A small sound classifier, trained from scratch.
Model: 4.04M parameters, arch transformer, layers 6.
Data: trained on synthesized solo parts of chorales (CocoChorales), 39062 training examples.
Rows from block 3 of a small sound classifier, named by matrix and row number. Rows with one number within an expert belong to one neuron, the router's apart. Each number is 500 + 40 x the weight over its row's rms, rounded and kept within 0 to 999. All counts start at 0. Numbers have three digits each. After the name is the row's rms in percent of the matrix's.
Before each expert's rows are labels from the 100 clips, of 14976, where the router gives the expert most weight on average: "top examples" is what is common among them. Only what is clearly more common there than usual is listed. The data: synthesized solo parts of chorales (CocoChorales).
# router: slot weights (model.blocks.3.mlp.router.weight, 32x192), inputs 0-191
# up: expert up (model.blocks.3.mlp.up, 16x96x192), inputs 0-191
# down: expert down (model.blocks.3.mlp.down, 16x192x96, transposed), outputs 0-191

# expert 15
top examples: trumpet; note A5; note G#5; note A#5
router.30 115:463554500455539506452427456478467570479514568501518506455425599510464480506488533499554472445522481531493541459480479483449496566386511525542461450493481507594463467474536480484497459495519517548436553507439541424481504467513507492519493483584483492520420472419549465507477461449507453523497499555467459443499514476483475507449478521501508450486505553556455632517485584480510480540486552510472497515507486490479479485486443477556424539480487569492515493478569462500428501461504538483482453534435464526472575498428552416467510526531477518564523491474506443548545488539468463503
router.31 132:594523519518533493469461505515474559553589508424525498508440529493531481515540529485497476484516469464502554506443523502430523458429511514526527502500527459573504500522497548447506476465471499546460555479452550539550494472430505448495475472477503541514502466519535454506443433459476537579508511522459534467527470492508450479542443463503545423450486546570454550496475558505529484513552528457473511429476530546466567460481450514515449551545423539480536529444555443454448455444498441475470516518499459532476521444454560481482540524519513497482519406514399427517542530535398448446
up.0 101:485466460548442472502494476526515502532480542494459538470504488408494464529527511471518525469441492502521507450488512484507509525531497534469544454471451541501492510488555460487573412502518503595548483519493560481595594538477508529522570452535511477500487529502457496417516486517488483513487575487508617498564554523618515500593527544443456524472495533503520520473481527528475513485505491596507483509500431434482411448443477416498518462472507463403525547532470422427512492510439516464491527510464499444456495455529520471478501443484437452495520431468523475458487430523472471477
down.0 122:493490489486522447510505525537514514519527482504603478542504475500585434443486464532507507457438482460544465549426472475509551527574483477450521446395523574519452497535528518489497510390508478500516462482491514458463506524490551476501519485544499589487463461551508469515514493590509473493570458459490508502459507436504528514564542496433498624523520483459553436613559487500471505459459541514507506535512524484603474472468503505502480469475519472522522459490461490466488555557433564545512553471545486461475550582455476513565547471448424477493578509505551509494509491516536497479
up.1 095:509457520470402498574503583532524507502526487454502566516533483428473497555517482592496549437460518527582510502462436478474463533546495521444496454508501516537502494497511469476491463521483480561557517543507552452511507532546489471444525539543514477442506519475468461438520479560503492469511563474503516488579448509539480503509507523450494554522491474498525549528592449454498552584475485566513504602540474489524472467508537518423504472501502500403396486425466445424518463489457517515492442473516513436496520532572524435516433453504478474448510495504550467485394450531482529462
down.1 089:455440547450511551528487467507479447506520464487502474438450568494457482481492502486497569455460516589562533562480549566476481567473483461513540542427500430506508571491436483510560473496477406496540498511551454502536482473504529419453495459579443507479428534547536488517491473538500518526448518537528543512479439474517487520558479408462501456577533567508422444493563477478491555446504502538521562536458451521556464511460490433540474501540492557478544489478501519446488484519537559471514529449564494501479518564482578511506493587471490435509523514529509493526480504572472431449
up.2 102:528509441479505539454504497494539541515534593517536584465497496464563498444529546513430512448462524456468521527524499551500477471535447487512545489463430528527460472521527497526496530549498422475493421458523474537509467526532550453455509472542385558513494458563457483480497523524537497474536457521570519482488479548502507458498531537530518480529396520465522514494453553466491519566545405544530551469524528551450532510615506436404541393530562466519408503445470527428479503482517548491465541480555485493498496503477509481497493511474407495479492483528512522533476484537454523572
down.2 097:531522565500462428506529448523478508491596511460423490512470543449421464536499427435510444507520462455500493465483512414495487548457504494554559550499432484417502505485421501504560495427497540515493511506472514531514541505449483519540485547548484559531469487523533470540463487467495516478438551475516450524512516525540482510517493449471539536481517538495468497506521526484555413539511463497410485541548470524611561517519471524544491481491489439519470468506571517471485449440446419452510511537450493551530499463478548594544504480514563544513608515540445508515481578537429498541

# expert 3
top examples: note G4; note F#4; instrument: violin; flute
router.6 099:444486515487517478489510528566474506503440495516566446600478496483497589480483530523468471470435478513491506466438516482421457429464518521489486473594537435563485495477433547486558487478481568501450462510435534473521471462505506493463431519501457519400462458443438469554506510530530549476512502521485484477540469504465536523509476465545622532482547511493528484503536408447474565518471475560461585496430576535466498545450462528479492511482514532497483497419518498559537533455520501549461505478525500515515515600522529378502509515552514550504522474498487511475492549563533542497
router.7 073:518536487513492468536501531494457569463458591530540492564490472529499571509515525543503499433534438516422557508420502488394514480486503484512503427535466488550502511495479570479504488456541516478489462510422530490509453528537496505471535544497492488455504529436502429503557466497549552458533541503486533470487522528548433508539466521510574489430556460470537608520580497479496506538536524595458540496448479525524449552459524493471426485466458527417425529421481400509473470478448498489446510433479529479447538539460482461449562500511494512517513510508445420476451475511506481449
up.0 084:560517432552439528516557496426498521482563549539479529460519587568454492509500505489522475510547563467465509486504494472505552549523488493463493433472482555481517513507516459496437516550535497533539525508549499530551550529506486462533544504461522495565596498469548508454494496513519533538522486521482582503523534564526478493553502528478454483485496517513522524504496506527519473532508487468514477464494453500523544465489495485457431491494437521411432492468466413523426453503422524445475507514454509418433513475413418470438435502481492470501423503450417421505457446428407425432
down.0 066:481415555458514414539499480471434462478519480462528471487545485434501520539504479464411498530512514538565519459481566555490522640489493552488502497499493420513488459488495570383521522495494491521473515475447547522511529526528465470522511502537453590429537503562515476512485475530493490470433514497567541515504526513544509484510579506459528483442463466505480498516447505462528462466473506525470516562530553539492522512464536505446485444491422476463457468482452489463584447454472439475524549490484474502470485541464492527626491479512533542488578555573539445475435557546487513495
up.1 091:494492445497496505469423454493508518427463515497501491516495500437419430566537535474474495496510516546454489499524577592595464524486491547530488564426491479478490462481563489488492503551447434452472481466473434550493474474494479533518493407568494449543514500523458508546415490500476464452457508485465501445474520555489494455477504529573481434537457516528473483444514498506542503452531490565458578516513549504484495496586536563428456474520465401561467537501521558453472530502583527517547553500519448570561467482483487552513579471497512492488496423537490539518537525522480481571
down.1 099:521485505512497500485485499493546439502483455516470460513492535554491417481480498547517557413496493459491546519398553491494506475523553517571534471528506596469480488508491490493563519477563471611501427485454512447508504498453490503492470467574525417528510501516506540536537420445544496580507529482512441501546493508503431455551461476437485473477466498444501426478532487513489491499487491567476498507495397435507437501456474483476498488496494585490562491514513490464569544531461560477533510503467538508387549471554578526404481502473463552530546518436470460498524478574550547486
up.2 102:495501524493433544422499553503448573458555549553488504471500544486433504503496527533504545492508517554525503452506407477463479517504425521468389492516550403536493550410465434474495510521473538549531477529499550478501459497511417521475468479496513519471519505494477540461511490530480521537456448542478432466592441535477489542455461501468523481512525398576509583467467579512553528550559480456513412426518474516552500487515444482492424465524444518448544418439493465453473470530458536475509546538500519510498526538479544447491497517510500553534494440470463481498517517449509483446
down.2 103:501472461524520565473503439463483521469482469505578506482438514445438468514536606446534555554553526526509491582529473451497453431491492516515451473465481514472557506445486483521486496553496533442496458514474477450449447468511504499497511490503544484514523469501535476505490539501520452548480468569467555506486472495512578531463465520513526488542495544528540492498473480513518480412504590510569513491515545534447488534532441531479531536597565537534583491540575529551445488520576523432444490491600506521517472572424438431484506444456555473532416458436472464530527542466496521463

# expert 9
top examples: note A#4; saxophone; violin; note C5
router.18 086:465466523488500471519484506514549504449535535480465500472539540505466458610552490497529514390545489505462517412478503413544492540499505562497521451437462548468539495477527479501453467503469548489468484508491517492501453458567485539554506526440514474524490520470514428465506455498516452461489543474598525538503540469552458511531480498499513524490495513497506583574519507505535535532521512498461475513577453462553441458434537469488397485492419477482486517396482475439449417448445484519453547478425438461519495487439490497519509474536489505486525464513453479393444430539425456468
router.19 087:447465506495508444539527466480544517474518556507438476473564513502454458605535487479512511410479528491471480433480481461531489537499538541454511458468473486392525516475486480512448506509459554525470475517505533478509460482602497554513531516443517471532531537491572462482555480526431455469471528498581526556456529500541484494517471491463482528485551527477493543608472511503561509520536516482478444485567469437542466476404557480505431510457455491487524525418478498414457424463436480522506621517466501481491500547443532520523511515524516530439503505503502494375457461501448467501
up.0 100:517466439528550447535458480508465489477460505483488522449508442411480485576527502470456492510488519449434461544511541505536464458444505528480476529481511486489474471477518555529506493529439470478495483422547462538461478550589536467461476500482438526536587524520517515517421540595434459435488431513476440526475534442549544480516496528482519498560469514479485484481471461496549435431571497483475478484531541482544489486491508534504430511470422467528515516485480563466404455528491467443542529555519517528520480503405512547574521462421526479468524425521461531453446584458436441531
down.0 099:452445535527475526523464429484551540522481511501462502505524521440379494427500535466485567451471478480548535510503524463502505470486476501500457537444479458508492523478376543504578538541541522534519469512517513503521520486429455505566502461582491522449526495555552534515499473479523519593459543544507561507653482507466537518587499502482563540503458501578501490509578513521498548449472480502546449485535495534556568514540488483502517462588525561484567450495502469548510506544441519454475526474492523477472471556535539478437494536480495473549499528414468468526486524566485467482
up.1 111:515508517550453487579534595542435480476579562520477550365571559502511565505526510558460513529480543514446527496509481501487455514548471488492441526549509490473420480477422484473548505583505523558533494448525509506555531470525498541554424524451510563472561527457412537433469494502509468475474484492507511528596479488539498518491524585486445516498552474558482509430496479500520483505578448484512452532491526507593522475467493484426533468467503468489462531549487515467464463453472439475580518557510478500481510479494490521519455509440507465536544418507510477435485505436484481530
down.1 113:548457576494550459501524477478469488537498459485531559513463537468435493493496443440462510542476510503494537541561569483537537527445493531509477518465556463550489510463417524527580458506552496523520449487549517521522513493446406445469526461541465538533461439551496479535554512497533460534440526538498509516581468510478551526521503415458488509489506476477454515494469507502487504480422545480557545465593572526562560544601508450454502398547543500492503477510490505514532474558504445410550484523514497496491437526452551456571476566477499493518571552549448458510462515544435505480
up.2 095:487499541468490553508538479536476482645502557570520492499501618530508497516536549528562520543463486524599498505423441452441494530518517422513495502451505532520547500524439537468501503481519477564493483559551571498519486505450502498558525496563535482439434542414444480460502467537515597561512516536486501424543421488495489604452507498489493491530511483543510533464492540514523526516539495528537488453436475532515536467504439444508467521567476523445507473546494449478472518516472609498507474463494521469468536531487548519410475473519524508502509486436457448515520496502481463429
down.2 094:457502540488550568492510443486503462476514549495500485519561563442424449488483555426476558477469526529560513507429566540531433495481499545527500550431483509490508509451441519523540528525545506542519519463483490502454507559474454447517449449517487464447489528519481475515463486484459527573435479552490544435555412451487541462529578464506521456528518484485505479445581466518543529451540551559576614460468468477547492490550513497458492484554454537519546478535536531478478542546478550424535495432561518552508524454486561485472486524478503473570485471448491534572545497567443479480

# expert 7
top examples: viola; note D#4; note C#4
router.14 108:543548526502494506545487468544421465522460531456533504458491454530546428446474580490514497441475420482605526491454422474476505508438502526477452418497520504468475436554527458454513542512541409558485505491472445520470565505494529508536473480490443534455471521550436456460471462462606486519507549456457557464552472418447441517544514553514491529516476529481533439456545433515503539511584520535514488534498469529452551453523521519490552469566535519469491454601472390512512535472440518461520512503494502470473503475528504500471493434537469526499499471452525457537451515552507508507
router.15 108:545516516511499500527536502498438451462466563537504493415432483511554440423484584480492472487492515512560541506518469485441488439428475496492459490516523469461440444547484512435523515451458437538457501466462473495501540493536523530562489491543450489512521524421390501451488483433551526448520503491441573494523474483429455533503542579522434429484507481559544501497616533531466460445540481525505463540432441559540471457512522496509533492568519494490513451608445475490518546536513497513514519550514515473529504435524496430466464494430455537501507403490536489520500489538520525520
up.0 097:492491469480485539397517523547467513510511528560518530460472525475527499495463474561540494478475530561472500465510515492485516526451541459435484513488439465512471461543438394502579571467497486460455431476516492543550491517517496366444574429485470428525492424487467526496506519462493587491517500490452526545455509550473481535503540480520498466477533488514580561488624566560485514485477537443499519466464468533525556529479527511571513456465509529429477514531433468509534538511504486525473470423486544466531481471549488443495497501469397532465489460485548496480502399533512541469
down.0 091:501487434519524548474477517523488498515531559483554515443441499498473512516480516506526527462455506551490466451525477570523463473507493509567485499561499408446524518492425495527532524477526516437465514549438490552505422540431514452438506480464496480488482496565433499526530484512500519567452436586585473496548564507505575485567509427555526547456518509476505527525423546446546558540488562482560497458488419507437547531523503513503514446516521475558503550511506582471515577534586430490536529420509505559534474503508399466525516441544485452480469487538528520493532512566521501492
up.1 132:537436519511475457471493539430597498498619504528501472523502605537490538521528488548516489495502519463468458490445460440463495502486431492520578487521478496435474508478389472500475396417483513467508446456470466498457479483463414593559510557560501528477533344472487454500496472517509537493515476465538491482466481496520497508522502462497472486453554405588493453548505516522511572493466517465520459499465498510569468495431506471534502528512527510478584499497492511527531506492490496589542517575506498496467525519525425470516507480456492452503514545518511474527550451480521528476
down.1 183:515494543473535482498485528430485486452495432509457431557508562520517448527512513522517486554474506452495461532531462425482481445481487474516527480443486566526543534560571505497410502450489495537509492509555548462500503528461501477485521515559541450500558517438554546535482583506528477429568523579419521502470502501526460535479487515450507483582486504524495531464535482491534521427513442527424470524509545470446413507456483519492522585470503486459499454480563480570474448469492566525492418581449493498496543429493556449487506432432467468486440491420535491484409501436469483487
up.2 094:520542490451535484523475471477477490508467516487533538548500500513560531469529525508448479470481550449544460542477494520465526461471515521529453426460466533596434482545547624486357473509545468547506467454467547512442515466572601440489531514486489498489508507464453458483525472506479478485572496471433428488498502465415487515429481528486510514487500597507418481437499461514508538495500456568495504487484500527432469522533545567436537557519579548582507463495519492534533499528541504484521498564557531565532528551487492477518542535496502483569520560504547534496469518544514567530
down.2 081:505526421538485624533495497476504555502464557501499523473509424503510495458513588515478521349526509492479547467509515568457470481480490473504498505529494515412484510479535511455459500556486479494515558495498498585466556494514515600604448525422495558515586503482540515485459516511469543540534537493603502499536437523526465514565500555550522490472515489516478488533455464527464506562514508501597508505483445521447513474490456500485508513542501522425495560479561503528501585388505570488492503427506489514476460495521477524405506501473472533501425513472509489502509492536499477482