Weights of a small sound classifier.
Model: 4.04M parameters, arch transformer, norm layernorm, activation gelu, moe soft, num experts 16, layers 6.
Data: trained on synthesized solo parts of chorales (CocoChorales), 39062 training examples, 63.9 epochs.
Rows from block 3 of a small sound classifier, named by matrix and row number. Rows with one number within an expert belong to one neuron, the router's apart. Each number is 128 + 24 x the weight over its row's rms, rounded and kept within 0 to 255. All counts start at 0. Numbers have three digits each.
Before each expert's rows are labels from the 100 clips, of 14976, where the router gives the expert most weight on average: "peak on" is the class under the peak. Only what is clearly more common there than usual is listed. The data: synthesized solo parts of chorales (CocoChorales). In brackets: how many of the 100.
# router: slot weights (model.blocks.3.mlp.router.weight, 32x192), inputs 0-191
# up: expert up (model.blocks.3.mlp.up, 16x96x192), inputs 0-191
# down: expert down (model.blocks.3.mlp.down, 16x192x96, transposed), outputs 0-191

# expert 14
peak on: E5 (57); D#5 (26)
router.28:135116143126135110101130130082132147124109115123129153135120178172125095166128116142128116123160122181167133100103136143099092178126138147129107138121095116114121127139147118137121143166122160130117124130106159139128139116158138112163145125146133124153168108093134121124155102111115134145133152134110126148136142145146101133119141112092173129108139166117092150143128117134124127154102122133113156148120108111113120129107146078059099104128118140119101161040091075118100086106085129091108111124092097093101125109109123117105111103154081110146136109126128096058088083143086098150
router.29:147146121139136106107139115131125117182108111106129121120138153169135088136164127149124117120114137114172110118076147096108120100116165145099112121136099136146076118123110101151141140126122132156117093119119143146152165152117130109167149104110121161150149103154180118144183131140140144151129131126112138166140161123138115150137094133088114129112140139107140133165082114146128128177153145125128120104185112136126139132151138083076117123135109160095086147073107076142101098119071125087144125155090137082091112129114150163122117168168096127137144112092125108102104124150108098097
up.2:162134099175144089070115132114146157122110117129104158144148070160151130086150117130120120146131136121129099124113123128119137085146119118103108113144055123066083123144180113116129130137104137131114131109136091129133144150103163195130121145117124133138196117149145149106123135126109124172145151092119138147136132110138143118125137158132124127137150129088130040115097120160085123123081127112132127177116141112167147113124140101132180139154176121126141148127131121166166148136107123128156133147111112106108094139151087142143132122089107132129131120138152129135131080118146155114
down.2:138126081163106132113144111131124133127121182136174133115158088129185106132131170104139127115119120114123122132096115173137166137138123126132111078076121155094141149144180112112101134140149105127139148118143123118127173134171133155138156138089130146137140143107100134103113154178137105135173115098141132099115132109145125151155131187140103147163147110101147084111164117148114113081138142169171112134106119134101104101122115171153146103120138086129129093137115144147120189130139171123110137105143139105138120114102083133098120087098093136081097133083136113155129133137131157143
up.3:158133101126142104110120128115157145122120107145134121141129117153110167135123130137135152111156127113092068152123127061137135138119144111093123123126108131140127115102120117179070156125163123084110081140139146130138134109100105165115139100137145141088114143152151114173149143155114150137110134159175122150095163108085150107106106145141122155099129110072110137179137141122144124181108130111133114111169149125128125170099149155126103130109112152093101091111109119162111102132131096126141071121100117102125094164105124124152106149106135119124111190088118137144159097115102114068
down.3:126148150148129122150137142134112146151133126130129132141140164180187166125132141147135139130138130123128096165104112111105138158103146134082130104112100107150130122153147123133086127133192103150143141113129129129126172142126154172143131118104090146136170140167146147126115156188143113089145122122147139109081150138168136102159110133106131151089119108134130099152167128113127155175144131113161124136143127136168132130091126172116155129110132115118102090112099112144115103123089075090130123170127116073107130162119065118150117096111116096076128120113118125111084121096071154130
up.4:111088123136064126174140123108130101150119132117111162160138090119094168071104152115114186084137138121137186144113141130186138093135094124165172090140103136096122114122127116144118140161122099134201163112134138116156112143150081099101114073143110097136127127122114133111140139139128155111117134150119127113145087135112116125148114137130125165137099088114126152148148102120138155148145116154125143133143106154130134128150141117132111064158106112110106117149086088149130124176112132119099144103143179109092119112115090114101117134130093139120102155094109129148145114151120134138
down.4:100161135114156138126127133121108111102152126128196139111125131176140114126133134119105118135139105114114123109156173161147152094114124143159137132141136127149154133129154122097156147126204067102108136130152141129117141101159104160119160139095136082097111138099089173103127149137100136105103108099101117127100147138141166082087119132143092078065124103167138098104085123117139108113117114117135114109117105069098106120135124100160103130130116142173125146140119140093162108158156124147166139094124106133119140138122157108126130090138148150128146135134147149114175128102127146184

# expert 15
peak on: A5 (32); A#5 (25)
router.30:106161128101152132099084101115108170115136169129139131101083187134106116132121148128161111095141117147124152104116116118098126168060135143153105098124116132185106108112150116118126103125139138157090160132091153082117131108136132123140124118178118123140080111079158107132114105098132100142126128161108103094127136114118113132097115140129133098120131160161101207138119178116134116152120159134111126137132119122115116119120094114162082152116120169123137124115170105128085129104130151118117100149089106144111173127085159078108134144146114139166142123112132094157155121151109106130
router.31:184142139139148124109104131137112163160181133083143127133092146124147117137152145119126113118138109106129161132094142129086142103085135136144144129128144103172131128141126157096131113107111128155104161115099158152158124111086131097125113111114130153136129107139149101132094088104113150176133134141103149108144110123133098116153094106130155082098120156170100158125113163131145118136159145102112135085114146156108168104116098136137098159155082151116150145094161094101097101094127092113110138139127103147114140095100164116117152142139136126117140072137067084138153146149067097096
up.5:142116100137131138096140125124133139139147176135152146104117137112162124130149144129091124104127173125100148145139129170109121132128087145139153116126093138146115118139135130128136152167109090106112064095144103166138117133173155096104140129156070167144135096159099121103117132140145134104143103111156132119108118164130127112135162142139141106136081140135123152123117155102095122144161075135122165116140154156102151125181144087063153053149160088147082134073101146085109117104131142125116140132161115124122126128115150104127143126126081117116124116151141132118101127160097141182
down.5:136143169120111085140141109150110139117180126115105135145136147100082131154140074078132109116149128094116124121118140091143137159095142129137163168137109120109129135119078133151173131092145148125131115134129115141142148121120109122131120148146115166154081125130153111148114115127105129108085155109150100155114139147141130139123119098118153162102128138129112140138137138115152080164135100118074125146148126151204173133135130127150138104118135098148104117137136125111139087098084068104139132153092118144141123129127164188181118144154173151132198135164110126126108155145092156140
up.6:110117118117119133125065157132108146130140099136096124148114132149140124137121146146144121096155102144124127122117131103136143157119154132122109097151165125128157146128135135126128124127120129106109122140091116122065113113114130106145078092133123113119143135103125117157127111104129142127136126167121090105097110088061093153100105108136134107126152117127149144143145135130132124120104169102125108129122126137143146139093139146143162138145167153120135096166130123138222181111138150175144136123120138138140145166198135139109136144151180151128126190122165155148130165135198205132
down.6:132128170114143181133129146106112141141136132132166150187107106184147195123125138139126167144149122140121113144125086140155141114140129109081151137166121076129119114136151130140079123149137138103149140129143136137110072142156140150148138125069132093139154121112094133123137143175148139136136129169127114122126137125085141112082121151157138192152130131112124131146126120123112185168112149115137129113123142113120154108123145100122136170103123125111064143131084110156110079107117075138134098068154140104124125116111104121100127142143136109121090131139121135127143097068103141140
up.7:101138088110110108116101190151095139088100133119127131140150120142132145114180152160137154135110130136157113103104103104141125118134143143091066113157165110123132168113117117122130132168120173134157145154095126129095134077153115201149066141099137112112164154092150140134143125144143112129125129122126085115129153122093120149100128167168127139122134068166142106100139110139170150177129116129114091112101136118142135146142133126130135131111134129078133112152127117110150137085106164146150128160108071125087108170153111120128138139123160143126113162117131089133110150118155142151
down.7:134142109140157178130114132124126129123133098129148152136141129117073157126123199116127165159130106157118118109157131110161118085099134140140106159144105105098143145134084102096175156180157133134129107124133113100150137139159141163161095130114143115145155131103119138130113145157145122169061129124117159121149119135107171091092138181135127122124122128145092097099099109138152123110132084140170121114150176145086170105170129157149134149170134154136156127165138117158139086135114124098115123137126117125129107140149117105106106108108153156072078118078121130130157131109115133134

# expert 6
peak on: G#4 (42); G4 (30)
router.12:112135126150127157134126126142120088129130105095115149184145092089124124140114126128136140077149096095091130100106140124155154167128158146143174097100118159129158094163160147114117154130121097105144116142085095125129090122101127085138160116151125103114151156111097099140102105085127143090135168128117124107081080102109081072168112132111157153131108149107128089140166124140164176113148112145122173124140159102120124116129125143129158141142142152151100126168157099147164138119142146162105122137127146175139150124156146160128162129166138140113125148120153151112119132160144173140
router.13:136104112094123125135151118104136111135119153152102117137156097122087109155184110090099117089134142059079119116101106123125118106140173107105117109154123150099117150104116111107104156166135108146126119156152137148162162126108158117185165128141111176141085116117147088112101095135164113141128140159144153118142116105143107164126102149115103178128115093133112163140092122155157132111140106112111102105130092123166168111088105087086125143136096135094118165137131070132098108123112176114116137110102152125098120113116152169120122088125140137109112121115123097130118123101096119121
up.3:146128126163129105097131149145142129177190114131150165116133158139132146148106124150097086154093135139184144118109113101060132155160067117124137147145141110156144134133087148118159145130083141079117110123156166125131103113131107126103096112119144122140167139120151124115141122145126164115094146130122168116119147151136133123136094146098154132146147085123162151123105064128155124122156107095106132084097170149122131140131130059098109098144088161128128141103113121140107077146105100118110154118145137132084140130115099125126150108138126136121138110085088104106115148119111113089
down.3:125110160139162127122139147155140145123140120111136139145154136109124197149155126106109090150155123138099160106197118127068147141108155118175133126160133102130114116156115114098140145136129108130119125124153145180101137103134154128138108152139099140130149212113114110106088111086144148101098160106146135158116113131145096117132117131149103096137138157153131165118151155157125102125157088111107122120108142118130179131161185151130138117127100099105091121148115126148142085100126091110132135166101142153142119077143134133137120141130169154168144084159122133160089139163103119144
up.4:131132115120155137129141118136120129116115125105115128115130125140209091112152136131119080111116133097072137112101149162114155116115204125128138128090086158155115103179199144122107120155154118156084142082138119156128163124125223101118168136120137134159132151147106108105122122113124092135180127114130102135120133126135136114141188155140122113114122200120137108116108134151085119105139126122121157149079131105106129110134127128121167188107185111131130153115141120144141144111127124137134100140099139123134133146126127120138133107120121122175135120147157120117117118108127146125
down.4:148136068133126140104120116123130131128113150146163155107115089141181117127107172131138104116111136124129113084157080144133150093116112119123115077134139145111142124178175135136086145150109143097109139130133134139134139139153125154114132113089141085126140113151103127122136177142158134131188116141099124124126138119123143143135148174153114168160145127122156124138152145157119152117124139118171112143126072114072097111096149132119105126114136090117138131136107122135131193136167160147112124115134121092114120156098071075075136078105086135102079138080122114133136112108144105131
up.5:132157105133100134154144117127135140115112125118090104111109113125160114083148145120155105133129158111064150101096127154121133123112140125132133094090090147130116090163192124114103124157158114176101136099162126169147174165115170081086167181126101137141172138142115119071108111116138099141177135104142106147145128128137139117149185154172117116166118154118144115115131123147097128128148130125122145159110110125106152106094114146145155112121156117099147124138105091156143162109098139138156089145074147105115145120138113121135111111114105129121080105148147092121105095130147132114
down.5:134149091110121172119140102125132099134109153111176192104101073160146151130102168126122128101122130097123122104129132147141129129100108119178126120120137150091145135158156151108099132191143118070146153139172138152139142127163117177129122140076104097106139139155084109103125168142136138114157166119142146122120108115112136147116134174161155171153128110134123083115105138150135111134128118142178120150128080142072106114104134146112115114117137090137091165136130142149126152125184155100119127095125137147117095149095113114083143126112114144106093128089112117115107135141113109115

# expert 10
peak on: D4 (33); D#4 (32)
router.20:137188131162140175107154159109138145115115135107143136087111120141162149123124150145115104092106121140147124149116124135078123086117087127135130097110095140134113100131145143120065094160156106106123081115103125128126099114171167137124147135130119168138132097163094126125129138150122113097157139091129130134144120148127130109128146173136115123102109143159120128132146141112088124150127098153131132128119122147113106125172168126139118071098138114132103093066109139130096117099107146125108143128146104111107160152090077072139099194074092084120104145132120140124131128135074132149
router.21:138188130140128152121180139108119153126127121107154166086110126144154161135120158137119094120119121140123121152138108137073109084123091114144129109118110110136101102124133133123087107165108095112127090101129157134128105129183169127149116141127094172148137079139095140102138136149087110085149143102110131147136102143105144111117148176121112116150089147154119139134130124108108110143123092144144125118123126141150116144172177125155148083110160109149110097084112145134109106131123134125109164125158139125116166145101095056145097182082099084144113142139138142112110134133092154161
up.2:174123128113103125069134159112179113118136115134117134169129119147102137156159105147132136115136100104110107146101147087125088105177110111143163133169103150108111111116105081162121130131118189114122132126125160110155130123081089144101155100158140101125099112121128128144192130134133198127094165136183145155118141116096127131135079086108164160115174101110161127180091159137140156167131154146113141110147134138142124158104149102126095110126120162102115144142135108138139096137135099134117115120123138103119124138138101144133129099129106125130112148102104116107154114148136118076
down.2:107163176107148116124161125131095136117165149105180114139128160158153134115143180127095165110141150134138148127130124176150142116105152116089136138083144102151098111135169108131128133120183105119128138103097133111108202155147137120081142137086110097190109124099137123145124142116114136122088070098162147147154146133170134094103111149123119132061110117127100096120127147102125093102147145090120167153120132128136135125150113135098113137149132119090130161119126134100144106125096103111130159083134127131109102129131086112134136072109112132121159130132119152141120124094092117110
up.3:108127131126151133105140083115101123105100092128114152104110153099117080145142105072154139144175159126169160104132125141164127153122169149134062121147070105085125122122167115095121137143130131125115130133110106128116101143099119096140149098149117082161116120109162128122128127063123121146120122113112136118127103150127116136137150120148122089117104140153114095137121136155121118126097145108147157173108117097125121087202147173176114136114111114145134123147191138124116153160161138102147108153099079165157099113116097138113130115108144140134131110141103142174130094096139113130
down.3:082066154119127129130117162108155106165102112129093129097149148145137108104114145156153177140154132132129122112167102063156134100114131128128130116079096190141122169138141127120120159142107132080151129124129100103139124163137102129116125118151140098114126103121125131138119136113127145091164167116073111117114116128125125165098123150117096169180123132142157102151138170126105126114111083099138061142143089101123101121128121115128123130138142126112130107136103100107130116117116187156133133155134165103128135095147199072095143099103139135099127116118155125128106116098122108131
up.4:149142130136095147138165131141129126132132124114138121133054107151108151142156136113142101141132172136114145176120121121105141109106094084171169154133141125067123125127059167139178136135119115131136065129136159151145098119140086140141158161153135113111140164087072131121135128143111121116095135104110141139124082119119129131126115140129095068111116082135113132091147131137142065121135122169139108126079114143159139152129130134120070119103088120130109102110089126189123115147147110128111119120137144140101145104133101103110117130136130117159152141104086121107146158130127100132
down.4:113123101141130145134129137137112128113061109120121118165143066170157101105130106131146137074123129092129122115055155079087116120105128136120129105154118185138133107143159130120070109105153129118129129149114114104157146115107129198147112113143152142162175143178110124134144117129131115119156184096166105141116099117113132113157132152133132127119109129108122120135154128131136145166138117165121182148127117133074087126086129143126133123092118179116104143126129101111131120123146171139122090146105124138145109143119155142090138144135113146134075135065118129112146132152113110115